Weights of a small image classifier.
Model: 5.35M parameters, 32-pixel images, arch pvt, norm layernorm, activation gelu_tanh, patch size [2, 2], depths [2, 5, 5], widths [64, 128, 256].
Training: soap at rate 0.0017, 7900 steps, batches of 512, held-out accuracy 49%.
Data: trained on photos of plants, animals and fungi (iNaturalist), 77898 training examples, 51.9 epochs.
Rows from block 2 of a small image classifier, named by matrix and row number. Rows with one number belong to one neuron. Each number is 200 + 40 x the weight over its row's rms, rounded and kept within 0 to 999. All counts start at 0. After the name is the row's rms in percent of the matrix's.
After each neuron's rows are labels from the 100 images, of 14848, where the neuron reaches its highest value: "responds to" is what is common among them. Only what is clearly more common there than usual is listed. The data: photos of plants, animals and fungi (iNaturalist). In brackets: how many of the 100, against the usual share in percent.
# fc1: MLP up (model.blocks.2.mlp.fc1.weight, 512x128), inputs 0-127
# fc2: MLP down (model.blocks.2.mlp.fc2.weight, 128x512, transposed), outputs 0-127

fc1.13,088,249,201,158,227,175,113,194,194,192,210,273,149,254,181,237,219,125,268,176,155,169,179,186,227,86,152,132,225,163,183,238,169,229,165,174,191,244,184,188,203,225,180,241,180,193,225,207,186,233,222,177,251,262,213,189,203,250,193,216,186,118,197,216,224,249,245,226,188,230,131,182,245,159,210,151,253,246,238,166,192,274,158,184,210,264,169,203,197,245,118,165,227,252,168,160,220,262,202,174,208,216,183,225,170,263,225,173,145,209,236,294,197,240,182,186,228,294,234,238,236,237,135,142,263,217,193,222,164
fc2.13,087,253,209,245,160,115,171,210,171,249,191,222,286,215,164,211,223,247,195,145,204,186,185,129,148,262,159,198,127,176,198,204,184,179,230,233,227,272,173,153,142,159,168,130,201,213,171,165,168,273,232,205,218,119,154,202,216,170,185,201,182,183,208,199,150,179,210,125,221,166,240,200,164,222,182,219,145,181,217,98,241,191,173,246,297,199,201,185,258,228,240,174,240,215,229,157,205,235,225,221,281,136,240,237,183,138,233,197,224,216,133,219,183,186,145,167,143,167,162,261,223,162,274,238,250,185,150,201,186
responds to: phylum Arthropoda (65 vs 30.8); class Insecta (64 vs 29.2); order Lepidoptera (34 vs 13.7)

fc1.120,144,247,198,170,97,224,219,230,164,79,186,248,166,192,180,157,177,190,199,250,201,109,206,272,237,199,239,228,158,168,270,194,158,153,241,245,158,162,206,201,185,206,256,241,139,116,206,273,200,113,226,246,205,151,172,224,246,222,160,203,148,210,225,212,168,196,213,259,258,188,204,247,198,248,164,222,137,220,173,224,185,153,150,259,169,196,213,187,254,149,202,191,192,239,254,236,216,191,196,123,228,233,140,229,169,238,171,187,161,300,237,160,229,231,224,189,257,225,153,226,219,228,160,194,209,208,182,180,176
fc2.120,128,219,204,263,177,196,258,201,219,185,212,111,151,266,136,199,137,218,153,256,150,141,210,224,231,158,243,142,150,152,228,158,177,191,225,264,207,236,268,203,185,168,189,162,264,173,155,220,221,190,158,220,251,153,168,262,197,204,189,284,183,192,196,180,198,149,187,167,263,188,224,207,216,261,229,263,207,214,168,180,178,128,174,270,181,196,194,143,175,226,257,166,183,221,221,260,176,173,236,146,221,251,152,175,163,210,114,176,225,289,281,242,206,241,164,202,182,169,123,219,243,207,234,193,213,154,158,138,202
responds to: class Aves (87 vs 55.1)

fc1.333,094,172,133,190,238,219,176,208,228,174,216,213,172,131,182,282,235,219,211,230,271,162,191,213,211,211,199,250,183,150,241,182,251,184,140,220,205,115,199,199,188,166,235,175,179,220,137,194,236,160,183,202,198,322,179,247,175,216,199,207,139,161,195,201,215,142,206,161,134,204,201,133,267,205,213,88,206,192,261,107,195,191,218,244,211,236,233,157,205,153,131,154,179,142,188,248,203,173,193,155,224,128,228,159,256,197,222,188,260,186,160,215,255,117,178,244,167,157,250,200,222,204,130,241,169,193,166,253,228
fc2.333,114,172,209,188,268,204,267,261,174,196,123,199,272,247,150,176,213,207,171,231,192,222,145,227,248,194,233,247,214,180,180,201,257,152,168,194,160,166,251,224,178,253,142,201,218,241,209,153,204,256,183,250,280,172,219,259,106,158,203,217,259,221,168,202,208,141,147,193,218,275,267,207,210,253,241,216,150,200,234,260,196,245,195,172,244,213,116,194,176,231,283,130,191,215,211,162,182,255,236,214,170,170,186,277,239,221,183,214,247,257,202,171,186,251,177,282,184,282,248,208,207,187,218,212,222,198,270,177,227
responds to: class Aves (84 vs 55.1)

fc1.177,076,213,235,143,240,175,228,179,236,148,242,161,257,198,165,204,172,150,258,170,269,185,181,242,206,180,253,158,188,240,174,217,206,207,236,170,209,192,205,133,181,179,181,176,140,249,175,193,149,221,188,232,135,91,198,200,169,200,124,183,148,192,159,175,240,177,217,222,212,163,246,190,191,210,236,220,182,123,204,162,174,201,122,266,172,237,133,194,232,215,208,283,211,215,242,227,128,213,211,188,224,186,238,134,256,200,193,218,234,98,178,217,188,115,161,228,220,244,140,208,143,134,196,184,216,107,169,230,113
fc2.177,065,198,222,199,162,201,312,156,221,226,198,206,220,259,205,201,153,264,245,208,253,260,168,236,230,118,259,202,247,236,202,236,173,164,201,248,244,191,231,159,213,190,227,197,225,156,205,225,194,209,197,213,143,197,195,149,158,164,129,132,190,255,230,156,257,164,260,220,304,159,212,225,175,243,205,300,207,144,116,146,224,218,160,236,162,269,160,230,134,210,221,195,201,220,236,192,111,229,187,156,187,236,250,247,204,187,186,227,230,223,226,159,172,221,192,202,140,219,149,211,170,253,235,194,293,235,204,228,215
responds to: phylum Arthropoda (65 vs 30.8); class Insecta (64 vs 29.2); order Lepidoptera (35 vs 13.7)

fc1.122,083,225,208,194,219,164,224,204,206,154,205,234,255,145,228,202,173,196,139,269,260,214,207,250,271,222,236,196,224,176,305,227,185,172,175,136,193,204,203,219,147,115,223,190,214,214,194,207,215,192,243,198,125,207,186,306,218,158,117,156,130,225,236,296,232,206,235,180,222,197,207,158,173,191,271,231,189,182,178,235,175,153,240,268,129,251,200,199,163,184,145,218,162,133,156,187,202,179,176,218,199,238,193,251,195,162,196,120,215,130,179,188,224,172,213,179,192,206,301,223,136,267,222,211,208,248,157,137,205
fc2.122,063,218,196,198,253,129,199,210,223,158,178,189,301,146,264,197,190,224,178,240,205,180,245,232,223,245,235,216,191,237,266,184,204,179,193,123,170,174,210,228,164,127,166,156,221,153,148,265,190,249,258,208,117,169,164,311,228,173,136,181,159,215,198,245,195,210,186,162,240,225,157,166,161,205,241,241,227,200,212,202,197,214,211,192,119,239,185,201,234,226,154,207,161,170,174,177,153,225,238,206,198,178,158,195,206,163,158,145,221,130,212,191,202,226,195,182,225,236,316,231,147,233,283,218,182,278,235,96,199
responds to: class Insecta (64 vs 29.2); phylum Arthropoda (64 vs 30.8)

fc1.369,106,274,174,216,213,172,222,221,149,166,247,255,254,88,156,180,207,252,191,245,206,239,139,252,187,214,253,235,116,164,155,157,238,193,206,261,249,255,178,126,145,190,213,197,184,136,154,207,200,192,191,279,174,203,198,158,177,124,200,131,193,228,245,253,223,215,249,201,199,189,169,175,160,190,188,175,222,212,230,145,264,219,229,167,205,217,257,166,259,202,209,139,190,166,150,194,184,206,229,208,190,195,293,217,183,216,245,132,228,220,114,196,212,158,223,176,234,256,215,239,207,274,180,265,233,250,206,230,131
fc2.369,102,137,239,158,154,191,192,186,176,222,234,182,153,230,249,189,234,187,269,178,170,163,259,176,244,207,158,190,266,246,180,318,188,266,255,126,209,163,167,205,204,236,193,215,147,177,201,194,258,180,255,198,204,164,224,159,206,272,151,251,213,175,167,249,201,223,226,226,174,249,195,243,199,241,196,151,167,200,137,224,116,100,184,208,191,217,165,195,232,91,150,238,249,249,205,182,264,175,189,258,211,240,168,175,269,211,211,189,201,188,241,159,215,183,129,224,165,188,153,200,153,174,251,153,270,145,187,214,182
responds to: order Lepidoptera (32 vs 13.7)

fc1.178,099,226,183,250,145,196,182,162,181,168,228,215,240,82,168,234,178,184,175,182,112,90,115,200,251,177,216,169,188,153,150,247,144,165,211,179,171,150,166,129,209,203,194,236,141,239,195,202,166,208,198,228,205,141,217,167,231,233,207,161,227,207,174,192,224,97,284,179,183,189,149,187,187,185,240,154,173,167,257,224,221,132,202,174,142,208,214,157,215,144,253,187,84,125,162,254,277,209,184,215,182,211,186,170,171,181,182,193,179,249,197,185,208,177,192,186,236,208,163,215,185,151,156,176,202,117,238,221,216
fc2.178,146,178,256,162,279,238,220,157,186,169,271,219,87,169,186,281,198,215,240,191,235,215,190,246,145,217,185,184,194,184,200,184,193,178,161,148,189,215,146,117,220,123,282,217,245,268,208,269,208,238,216,204,216,232,179,226,207,192,142,219,212,231,245,202,181,125,198,275,167,223,218,150,232,237,162,185,156,179,132,188,186,177,246,218,218,218,123,180,176,123,154,169,219,224,185,161,166,201,236,160,222,208,218,211,203,215,266,213,227,141,193,281,239,188,101,225,210,218,176,173,157,240,263,176,187,142,159,204,132
responds to: order Lepidoptera (38 vs 13.7)

fc1.458,155,255,154,217,271,172,212,208,278,203,224,189,222,174,178,187,210,207,234,225,247,194,124,152,120,257,136,178,241,181,181,278,219,223,124,134,155,163,158,164,203,250,213,142,180,241,247,187,160,208,140,179,235,142,166,296,278,253,216,194,153,237,229,232,215,167,161,210,216,182,265,149,248,196,204,255,234,217,197,234,228,220,160,185,229,123,118,161,225,219,205,227,260,165,164,234,179,142,198,130,233,178,165,264,207,206,201,231,245,214,287,192,185,214,173,219,162,177,171,196,172,238,204,219,154,270,209,221,198
fc2.458,137,188,241,180,197,177,213,202,149,247,216,215,190,250,213,154,224,161,212,186,186,273,252,279,298,200,262,300,181,141,194,203,185,178,216,266,235,215,267,203,272,181,137,241,166,233,155,228,201,223,241,274,220,192,201,178,180,243,194,145,201,152,188,215,190,277,233,224,119,248,122,229,203,148,196,102,195,189,225,232,199,228,258,138,173,212,247,204,207,228,219,200,205,206,263,216,201,223,177,208,175,194,237,152,241,140,265,155,133,172,131,245,243,193,110,203,199,173,218,167,262,215,207,191,252,227,197,216,192
responds to: class Aves (86 vs 55.1)

fc1.53,082,163,144,198,178,260,246,184,152,197,217,237,173,175,150,194,202,181,210,158,187,255,171,165,221,140,249,201,184,169,152,169,200,131,239,244,188,258,146,169,250,205,202,245,170,149,254,235,148,298,181,230,245,209,133,249,242,172,184,266,223,152,203,216,172,226,274,171,220,199,241,221,240,180,264,185,188,178,206,168,181,196,229,231,189,168,270,175,168,107,170,205,152,236,157,170,146,277,196,269,147,235,190,169,251,234,204,225,212,194,245,225,171,184,168,191,118,149,301,204,274,193,208,140,145,212,193,150,183
fc2.53,131,140,169,175,195,189,149,186,173,189,157,237,199,176,198,203,213,193,188,171,180,202,181,188,223,177,218,198,113,182,220,129,171,182,169,209,217,184,262,146,206,108,197,180,190,159,262,131,189,236,149,214,254,187,243,231,246,165,294,262,216,259,215,205,166,207,207,244,249,243,167,231,242,210,190,201,205,183,246,207,166,220,171,316,120,225,304,217,170,256,129,151,249,207,111,157,201,270,193,232,180,222,207,138,223,207,258,186,220,182,239,211,188,174,185,166,233,157,261,236,203,217,117,134,167,188,149,240,213
responds to: class Aves (83 vs 55.1); order Passeriformes (64 vs 25)

fc1.64,072,250,226,201,143,307,277,189,290,209,205,202,246,278,168,207,184,195,135,195,144,182,240,166,167,199,83,196,244,204,194,205,193,197,190,191,200,145,229,193,188,199,248,253,230,187,143,258,213,243,143,192,255,168,223,164,250,280,218,185,170,176,191,248,169,151,268,207,258,232,140,253,214,216,222,191,175,213,250,174,212,236,137,183,198,260,151,229,207,234,159,188,222,203,223,256,149,162,194,214,216,189,140,167,250,167,201,191,252,137,163,248,80,246,182,180,232,144,221,172,248,184,186,202,194,196,206,241,179
fc2.64,064,160,301,197,161,202,163,228,203,274,180,266,185,163,177,233,229,249,215,180,153,151,186,204,253,137,171,215,236,263,180,242,230,189,214,221,197,199,194,216,178,148,208,198,244,216,205,314,167,227,141,243,206,253,197,195,230,230,222,230,73,259,243,170,191,141,177,227,240,220,192,195,290,178,194,186,250,179,217,148,159,182,192,194,216,239,258,246,260,250,169,176,271,224,218,171,138,186,180,225,257,146,204,143,238,183,201,224,206,192,219,209,120,261,201,243,190,155,135,241,170,246,200,274,237,194,240,239,187
responds to: class Insecta (61 vs 29.2); phylum Arthropoda (61 vs 30.8)

fc1.329,091,211,207,125,242,213,140,233,178,204,153,223,243,214,195,209,168,215,95,195,166,184,160,245,142,219,127,226,211,242,111,232,237,260,219,117,136,238,246,165,232,179,211,133,250,154,221,193,168,217,254,165,190,180,169,257,252,218,240,218,208,193,210,183,251,224,242,194,99,175,209,179,211,238,213,155,210,179,191,227,205,186,186,121,168,198,185,154,253,213,187,244,215,252,230,205,244,140,190,174,192,191,191,203,183,198,237,126,236,186,116,148,251,101,202,214,150,203,285,196,183,180,130,154,209,152,160,201,238
fc2.329,100,208,198,193,179,278,180,233,191,199,232,274,283,230,217,226,246,128,151,169,223,218,203,144,213,142,224,217,245,231,224,160,157,153,196,285,193,180,137,237,162,170,190,226,131,216,123,202,205,213,193,179,183,189,172,208,175,154,212,203,205,202,99,220,221,223,189,231,203,248,153,168,200,185,226,185,189,232,241,232,202,197,197,288,231,152,241,197,150,253,169,132,234,127,131,214,192,254,218,146,147,277,228,271,182,239,228,246,196,192,241,260,165,267,239,201,227,179,183,224,263,231,152,172,153,176,230,107,151
responds to: class Aves (86 vs 55.1); order Anseriformes (27 vs 5.5); family: Anatidae (27 vs 5.5)

fc1.488,106,201,225,246,180,230,218,186,246,190,198,144,202,267,165,164,254,236,148,124,241,194,249,201,197,241,118,201,168,160,159,137,203,158,187,177,229,203,162,167,230,216,260,205,197,176,265,208,222,190,181,192,269,225,179,143,274,245,221,185,203,190,185,166,198,130,169,221,232,313,167,276,176,197,175,228,151,131,249,224,184,185,230,226,273,240,187,243,198,265,228,163,168,242,223,223,190,171,212,167,233,196,312,206,274,96,223,209,219,277,140,268,228,226,239,170,195,199,224,236,180,225,235,169,196,219,210,239,225
fc2.488,106,190,196,198,201,173,141,225,196,203,275,226,151,206,165,236,193,223,175,177,130,197,143,203,230,173,193,152,182,97,208,179,147,208,161,227,89,239,138,176,211,229,210,201,167,234,243,220,195,192,223,255,259,248,244,150,197,221,175,142,190,158,182,223,187,131,203,192,237,286,109,260,205,209,202,197,186,164,221,203,152,155,171,190,251,259,264,221,229,200,294,135,165,312,237,129,217,245,191,182,209,179,263,240,240,214,155,240,255,269,182,182,204,212,162,157,140,237,188,226,183,200,179,190,240,183,209,198,174
responds to: class Aves (87 vs 55.1); order Passeriformes (52 vs 25)