A small image classifier, trained from scratch.
Training: soap at rate 0.0017, 7900 steps, batches of 512.
Data: 77898 training examples, 51.9 epochs.
Rows from block 6, named by matrix and row number. Rows with one number belong to one attention dimension. Each number is 128 + 24 x the weight over its row's rms, rounded and kept within 0 to 255. All counts start at 0. After the name is the row's rms in percent of the matrix's.
# q: attention query (model.blocks.6.attn.q.weight, 96x128), inputs 0-127
# k: attention key (model.blocks.6.attn.k.weight, 96x128), inputs 0-127
q.11 097 [ 87  93 122 155 138 134 130 124 104 121 137 118 124 128 132 122 137 117 135  89 107 131 161 161 132 129 130 166 170 153 102 114 187 161  93  91 127 122  73 129  88 156 142 129 129 141 134 126 113 144 136 133 130 128 173 140 154 131 111 173 167  74 109 149 147 131  94 122 130  96 113 111 143 154 156  79 115 116 119 118  94 151 167 136  95 125 150  75 125 124 131 115 161 158 113 120 155 127 122 131 138 128 119 121 143 140 118  97 137  95 123 159 115 134 178  75 131 109 122 132 121 155 163 144 196 148 144 126]
k.11 097 [137  96 118 121 137 138  90 156 151 105 103 117 145 113 119 116 109 138 134 150 172 135 115 107 145 103 149 105 162 162 136 132 139 117 148 104 139 127 112 147 100 128 113 112 123 123 106  70 103 120 167  96  90 108 133 159 142 113 173  95 136 117 127 120 130 167 147 112 105 107 118 122 170 148 111 117 176 161  97 106 115 148 125 130 159 142 129 103 149 158 128 154 154 148 156 100 171 104 104 124 135 141 118  98 158 172 122  85 173 116  65 155 110 132 106  84 174 112  92 121 141 144 126 146 100 125 154 105]
q.12 105 [143  81 138 106 181 122  96  95 182  99  97 145 117 144 114 139 117 133 121 127 134 122 137 100 156 166 160 138 140 157 129  84  98  97 120 145  97 129 139 141 120 101 120 144 143 179  88  90 129 113 115 133 148 137 128 126 135 128  97  98 126 113 135 141 128 115  99 128 147 160 115 173 163 117 141 138 105 162 175 114 106 132 131 132 100  94 198 132 173 123 129 127 145 122 146 131 168 116 107 129 102 132 101 123  95 144 113 142 160  70 104 138 144 131 192 102 105 122 136 126 120 153 144 133 108 109 144 144]
k.12 106 [ 83 119 122 131 139 125 189  68  98 114 137 150 101 114 146 104 151 123  82 136 145 139 124 132 128 121 168 166 122 133  98 123 154 119 198  91 142 108 124 147 141 116 129 156 133 127  87 127 125 113 144 127 124 139 172  86 109 130 110 113  92 149 145 124 122 170 198  92 101  94 126 134 127 149 122 114 153  67 140 117 120 136 138 134 110 120  98 175 135 153 105 119 173 115 142 124 149 144 161 162 116 109 110 122 158 138  77 136 159 132 119 151 138 123 137 124 106  99 108 128 126 123 111 132 124 138 146 157]
q.13 111 [138 135 111 130 104 164 111 149 170 150  80 136 114 122 133  94 147 138 118 125 188 127 143 122  98 146 117 124 151 122 130 128 116 116 104 102 140  81 125 117 110 150 134  83  94 142 169 112 130 136  96 169 111 130 146 115 108 156 103 160 123 130  82 158 114 125 122 122 182 167 150 148 113 162 165 126  99 118 160 102  97 120 116 151 100 133 151 157 141 157 132 127 106 114 142 161 136 137 147 145 141 128 116 166 116  97  81 121 130 169 168  98 134  72 127 148 116  81  92 143 116 146  95 160 124 106 136 113]
k.13 104 [132 123 121  84  96 170 122 139 126 118 145 133 127 131 140 152 145  91 156 140 122 177 118 130  94 179 189 112  90 134 170 112 122 108  74 126 129 128 116 134 157 122 173 116 108 169 131  85 168 134 110 156  87 117 137 132 114 109 135  95 128 100 153 151 121 141 115  91 140 135 129 140 156 169 126 103 138 136 101 120 165 147 136 116 125 145 152 114 111 146 124 162 130 117 135 139 159 117 145 110  92 118 126 107 121 137 161  96 120 102  69 116 113 157  80 159  98 113 144 103 134 147 174 152 156 131 131 155]
q.14 107 [153  74 139 113 123 135 110 139 116  75 136 110 157  68 118 158 127 100  85 134 120 131  95 113 141 101  92 127 130 131 150 133 152 173 100 141 147 108 144 132 131 149 125 149 110 116 110 106 169 180 139 100 137 122 142  96 114 107 146 142 115  87 129  83 145 169 107  95 148 135 135  88 119 138 109 142 164 116 102 166  87 105 133 127 126 146 156 159 132 110 138 130  90 149 117 114 125 130 111 111 116 118 120  73  97 134 140 122 152 154 137 100 104 124 153 117 144 150 156 133  87 105  89 101 181 111 138 155]
k.14 106 [ 96 138 108  62 152 126 133 104 102 104 126 115 105 123  86 122 128 145 114 111 154 130 119 125 156 139  99 107 177 164 147 137  96 104 109 116 125 153 141 113  80 104 102 127 118 147  76 127  64 153 162 147 175 101 119 142  94 144  90 139 119 157 128 112 136 147 105 118 178  97 120 131 124 129 136  99 109  76 125 126 171 110 113 103 109 113 146 126 130 171 121 151 135 137 129 131 139 128 124 142 136 148 144 154 138 138 161 128 120 116 163 102 151 147 124 160 150 130 133 141 134 145 114 181 158  89 182 138]
q.15 100 [105 102  96 129  95 133 119 102 140 161 137 101 150 144 144 123 109 132 159 108 151 114  83 119 115 179 163 124  97 119 147 153 128 107 209 110 143 107 170  95 100 131 159 119 138 129 130 144 107 104 132 101 144 158 133 154 167 124 125 139 147 126  72  83 148 127 145 113 132 115 122 134 187 125 107 135 145 108 145 118 163 107 110 142 181 137 129 124 134 141 166 149 138 153 115 100 168 156 138 166 163 118 113 104 148 104 114 107 123 131 136  87 108 147 140 141 109 122 162  86 129 126 126 135 131  73 130 138]
k.15 100 [167 106 143 142  85 117 149 143 120 129 146 114 155 126 130 109 126 103 156 108 158 116 126 159 129 122 148 149 154  83 138 114 175 124 120 147 110  88 116  94 111 127 106 119  97 136 147  85 135 129 101 156 131 123 120  92  57 101 125 117 164  98 104 153 130 142 158 116 169 131 119 112  95 106 133 160 160 134 114 134 112 163 116 108 150 140 123 165 129 135 141 123 110 146 108 162 107 144 156 150 107 169  97 116 127 143 150 156  93  99  94 148 147 125 171 118 111 117  82 100 167 140 151 100 133  72 158 150]
q.16 094 [123 144 114 124  86 106 160 134 127 165 144 160 101 109  96 113 123 146 100 125  97 121 138  90 151 106  90 190  97 146 119 137 108 149 116 138  85 133 119 108 128 122 116 116 120 153 116 127 156 169 150  99 123 109 124 136 107  94  91 157 154 145 157 119 137 104  68 106 111 124 109 156 109 136 126 110 107 117 127 110 170 136 118 121 128 131 139 114 153 119 151  91 146 173 130  72 116 153 139 121 138 150 148  77 124 115 153  68 107 116 182 147 141 135  91 169 126 109 165 154 134 127 121  89 113 146 132 141]
k.16 095 [ 92 131 151 150 162 122 121 130 141 152 135 156 144 126 127 133 122 156 105 171 171 171 148 146 124 105  88 155 111 116 104 118 101 132 131 137 101 121 132 103 133 128 121 113 119  66 120 169 160 144 125 102 142 131  88 111 151  86 130 144 101 110 149 125  96 123 156 140 140 136 119  94 133  98 113 111 103 143 127 138 127 123 138 165 121 169 189 133 151 160 134 113 104 141 152  96 110 101  92 169 135 114 129 101 116  98 118 113 131 112 120 143 143 144 139 170  97 116  94 144 152  82  86 116  91  85  74  97]
q.17 106 [ 46  97 165 118  91 126 142 104 173  83 130 100 110 144 108 139 133 146  99 138 133  99 147 149 113 186 122 159 143  75 134 112 138 132 122 104 188 136 131  87 133  84 115 107 105 105 157 143 148  82 130 131 144 157 149 133 172 100 123 153 149 112 128 137 139 129 147 140 103 128 133 150 125 128 120  98 128 155 167 148 121 160 152 106 114 144 146 101 163 124 151 108 129 136 130 152 136 147  98 127  98 178  80 127 113 131 105 137 140 105 137 122 149 101 132 126 118 161 110 128 144 104 163 118 135 160 135 115]
k.17 096 [133 126 127 117 105 114 143  96 109 145  89 129 112 127 150 112  86 154  67 140 127 123 113 138 167 134 138 154 159 104 116 119 109 124 123 133 111  92 127 168  95 125 118  99 116 102  85 154 128 130 140 133  76 148 143 148 116 114 133 153 146 132 111 134 138 136 122 115 118 106 133 196 160 139 119 147 165 127 168 111  93 131 111 141 103 141 126 108 126 160 176 111 137 160 128  94 115 165 136 118 141 139 108 125 157 127 142  86 107 129  79  94  87 144 111 152 162 100  83 145 145 123 166  69 115 125 132 175]
q.18 095 [186 106 139 127 131 174 157 155 123 141 107 108 118 186 119 135 103 137  99 122 138 159 140 110 115 139 108 156 125 104 125 122 153 110  83 134 146  97 109  86 117 149 139 106 111  89  87 108 160 108 153  92 153 123 111 121 126  93  86 119 142 155 147 110 113  99 144 100  75 110 114 144 127 136 110 112 147 141 162  93  99 124 155 122 121 128 107 130 146 159 128 161 111 142 127 110 144 121  83  97 128 155  99 133 171 133 102 118 140 118 111 154 116  63 110 118 127 155 133 168 131 182 100 152 112 118 111 111]
k.18 101 [136 153 121 109 127 125 117 103 129 142 155 128 140 102 140 139  95 135  97 159 141 162 153 127 104 143 139 147 131  98  87 134 141 121 164  81  69 153 120 136 137 148 162 112 139 126 104 122  98  93 181 134 100 108 155 132 101  97 148 152 124 137 149 151 145 114 105 147 120 130 143 107  93 122 142 187  77 110 142 116 125 141 105 119 113 157 133 121 134 122 148  84 156 170 149 138 129 134 106 122 130 102 132  65 165 100 134 126 126 153 127 151 118 137 133 151 118 148 108 115  75 177 182  97 104  87 136 135]
q.19 100 [165 148 115 103 117 124  87 116 142 143 148 165 136 139 153 130 137 133 132 136 129 115  85 119  88 160 116 121 145 142 182 148 138 117 103  63 106 132 166 125 152 123 130 133 169 129 134 121 149 139 127 166 130 139  90 138 131 134  79 100 121 116 120 123 107 120 122 108  97  95 147 154 102 182 159 100 119 147 155 150  97  98 169 103 178 143 114 204 126 124 121 161 115 120 111 167 157 122  91 125 118 140 157 125 120 158 167 135  93 138 129 123 135 120 160 141 107 126 143 167 131 110 130 162 130  91 125 122]
k.19 094 [127 125 120 116  76 173 130 138 124 120 159 115 134 113  86 168 130 113 134 148 102  85 140 140 118 151 105 109 162 114 133 120 125 140 109 113 135 122 159 132 128 145 104 126 116 136 119 117 119 121 154 139 142 140 146 116 112  94 107 105 119 112 173 135 122 117 203 154 128 137 202 149  83 124 155 131  98 120 101 156 144 130 197 129 146  92 146 181 147 103 118 117 102 135 119 145  94  88 139 123 125 100 106 152 182 102 126  85 114 147 126 142 113 130  96  95 145 101 146 131 108 146 111 148 144 121 138 170]
q.20 101 [ 58 145 128 118 123 159 102  80 156  83 133 112 130 105  93 133 128 120 150 141 115 147 143 162 152 131 131 182 126 173 153 138 165 149 175 133 165 123 136 114 109 184 114 140 143 150 139 114 103 142 102 112 127 126 118 114 142 137 152  95  93 122  84 150 156 160 135 105 157 141 127 138 132 126  94 133 115 132 140 125 153 114  94 105 163 140 109 152 150  98  89 119 107 128 101  96 116 149 118  83 120 126 125 144 142  56 147 135 128 108 126 121 124 137 128 166 143 126  70 119 108 102 139 124 137 128 152  91]
k.20 097 [141 118 140  81 121 161 142 149 140 193 129 100 136 145 150  72 144 120 154 131 129 101 157 114 156 113 126 127 134 148 122 151 148 152 133 131 117 136 100 159 135 148 102  70 110  90 127 141 145 148 120 195 131 113 157 109 132 157 122  79 145 108 173 110 150 136 104 140 150 143  90 116 139 133 112 117 170  75 135 127 110 134  96 173  98 131 134 106  99 152 163 151 124 153 105 139 100 166 128 112 132 105  92 171 135 104 149 106 126  97 129 123 185 104 143 125 135 125 139 124 130 135  95 129 113 122 132 148]
q.21 100 [140  83 101 156 108 108 135  60 144 132 105 124 128 155 138 117 105 112  94 142 109 109 122 154  98 150 138 127 151 123 136 169 107 116 110 133 104 116 141 135 138 113 113 138 140 112 125 125 115 125  97 109 122 113 163 167 112 110 124 111 191 144  79 135 109 139 139 129 104 102 143 151 110 115 143 103  95 100 147 136 151 146 127 128  76 122 103 153 148 137 142 136 108 109 112 176 145 120 103 138 110 153 136 145 106 100 125 146 167 118 158 126 109 142 163 143 120  72  86 143 125 115 168  84  42 117 121 129]
k.21 103 [108  98 114 133 132 148 178  90  90 120 152 153 143 119  84 112 158 160  73 139 116 106  70 150 159 124 124 121  64  97 123 146  77 140  97 131 137 129 151 127 126  80 115 123 156 155 171 104 137 103 150  99 106 167 115  90  82 143 152 110 119 121 130  94 115 131 170 114 138 164 156 119 155 121 129 140 144 104 130  74 121 142 130 153 142 138 150 145 103 139 132 116 149 177 125 113 116 134 117 102 112 154 121 143 147 127 159  95 110 130 122 121 143 151 142 133 131  98 140 109 155  93 127 103 129 135 153 125]
q.22 100 [156 118 118 147  74 107 153 134 176 109 122  89 139  84 132 118 124 154 115 118 106 134 152 120 167 120  98 105 107 153  85 153  86 118 138  97 120 156  98 161 112 169 109 135 101  82 104 123 146 132 164  86 139 161 101 156  87 135 132 124 149 126 118 135 105  82 113 119 119 158 114 139  54 119 140 141 160 133 144 164 137 130 101 136 127 120 162 113 123 150 143 132 114  92 107 134  89 109 134 133 138 132 132 172 121 123 118 138 134 115 114 154 128 110 130 162 155 134 182 125 116 101 106 159 128  85 125 108]
k.22 101 [ 99 156 107 136 119  90 143 146  87 163 127 127 164 130 111 145 162 165 137 101 163 162 125 157 151 149 110 103 100 176 147 142  94  80 159 108 105 157 156 130 167 154 118 135 113 125 139 167 154 135 107 111 111 109 158 109  85 117 139 165 138 118 132  93  99 109  88 179 120 104 141  97 106 109 135 129 138 112 154 139 112 136 142 159 129 107 139 113 145 109 147 110 148 100 128 152 128 148 145 127 115 166 150 110 102 145 164  70 103 130 150 153 111 122 108 103  97 147 150 169 137 103 141 139 159 111 105 108]
q.23 101 [176  86  76 173 105 114 134 114 131 113 137 118 103 108 111 204 118 110 107 125  64 141 113 114 137 147 124 121 112 117 102  96 119 102 173 120 109 109 141 110 150 132 144 104 115 139 122 155 135 120 105 141 137 124 154 100 116  86 119 131 108 153 148 135 137 146 137 130 145 166  92 120 108 142 152 142 141 125 117 135 116 129 120 110 112 168 162 157 104  96 146  99 123 114 162 164 172 152 163  79 149 126 127 142 158 141 140 131  73 164 152 117 164 141 130 113  97 100 138  85 139 149 138 129 124 171 124 133]
k.23 110 [155 124 125 121 123  95 122  83 153 127 156 176  74 146 182 104 124 123 139 112 145 155 137 148 115 113 117  97 137 135 115 131 125 116 102 108 136 148 134 167 153  97 129 161 148 131 163 150 103 124 116 125 134 149  64 134 125 136 119  69 110  86 116 169 121 162 135 137 127 147  98 157 136 181 151 111 104 121 134 148 138 108 120 103 147 168  86 120 123 124 143 113 132 155  99 135 133  89  99 139 130 126 151 113 121 174  90  92 103  94 123 153 151 138 119 105  97 154 108  97 169 123 122 136 161 135 103 101]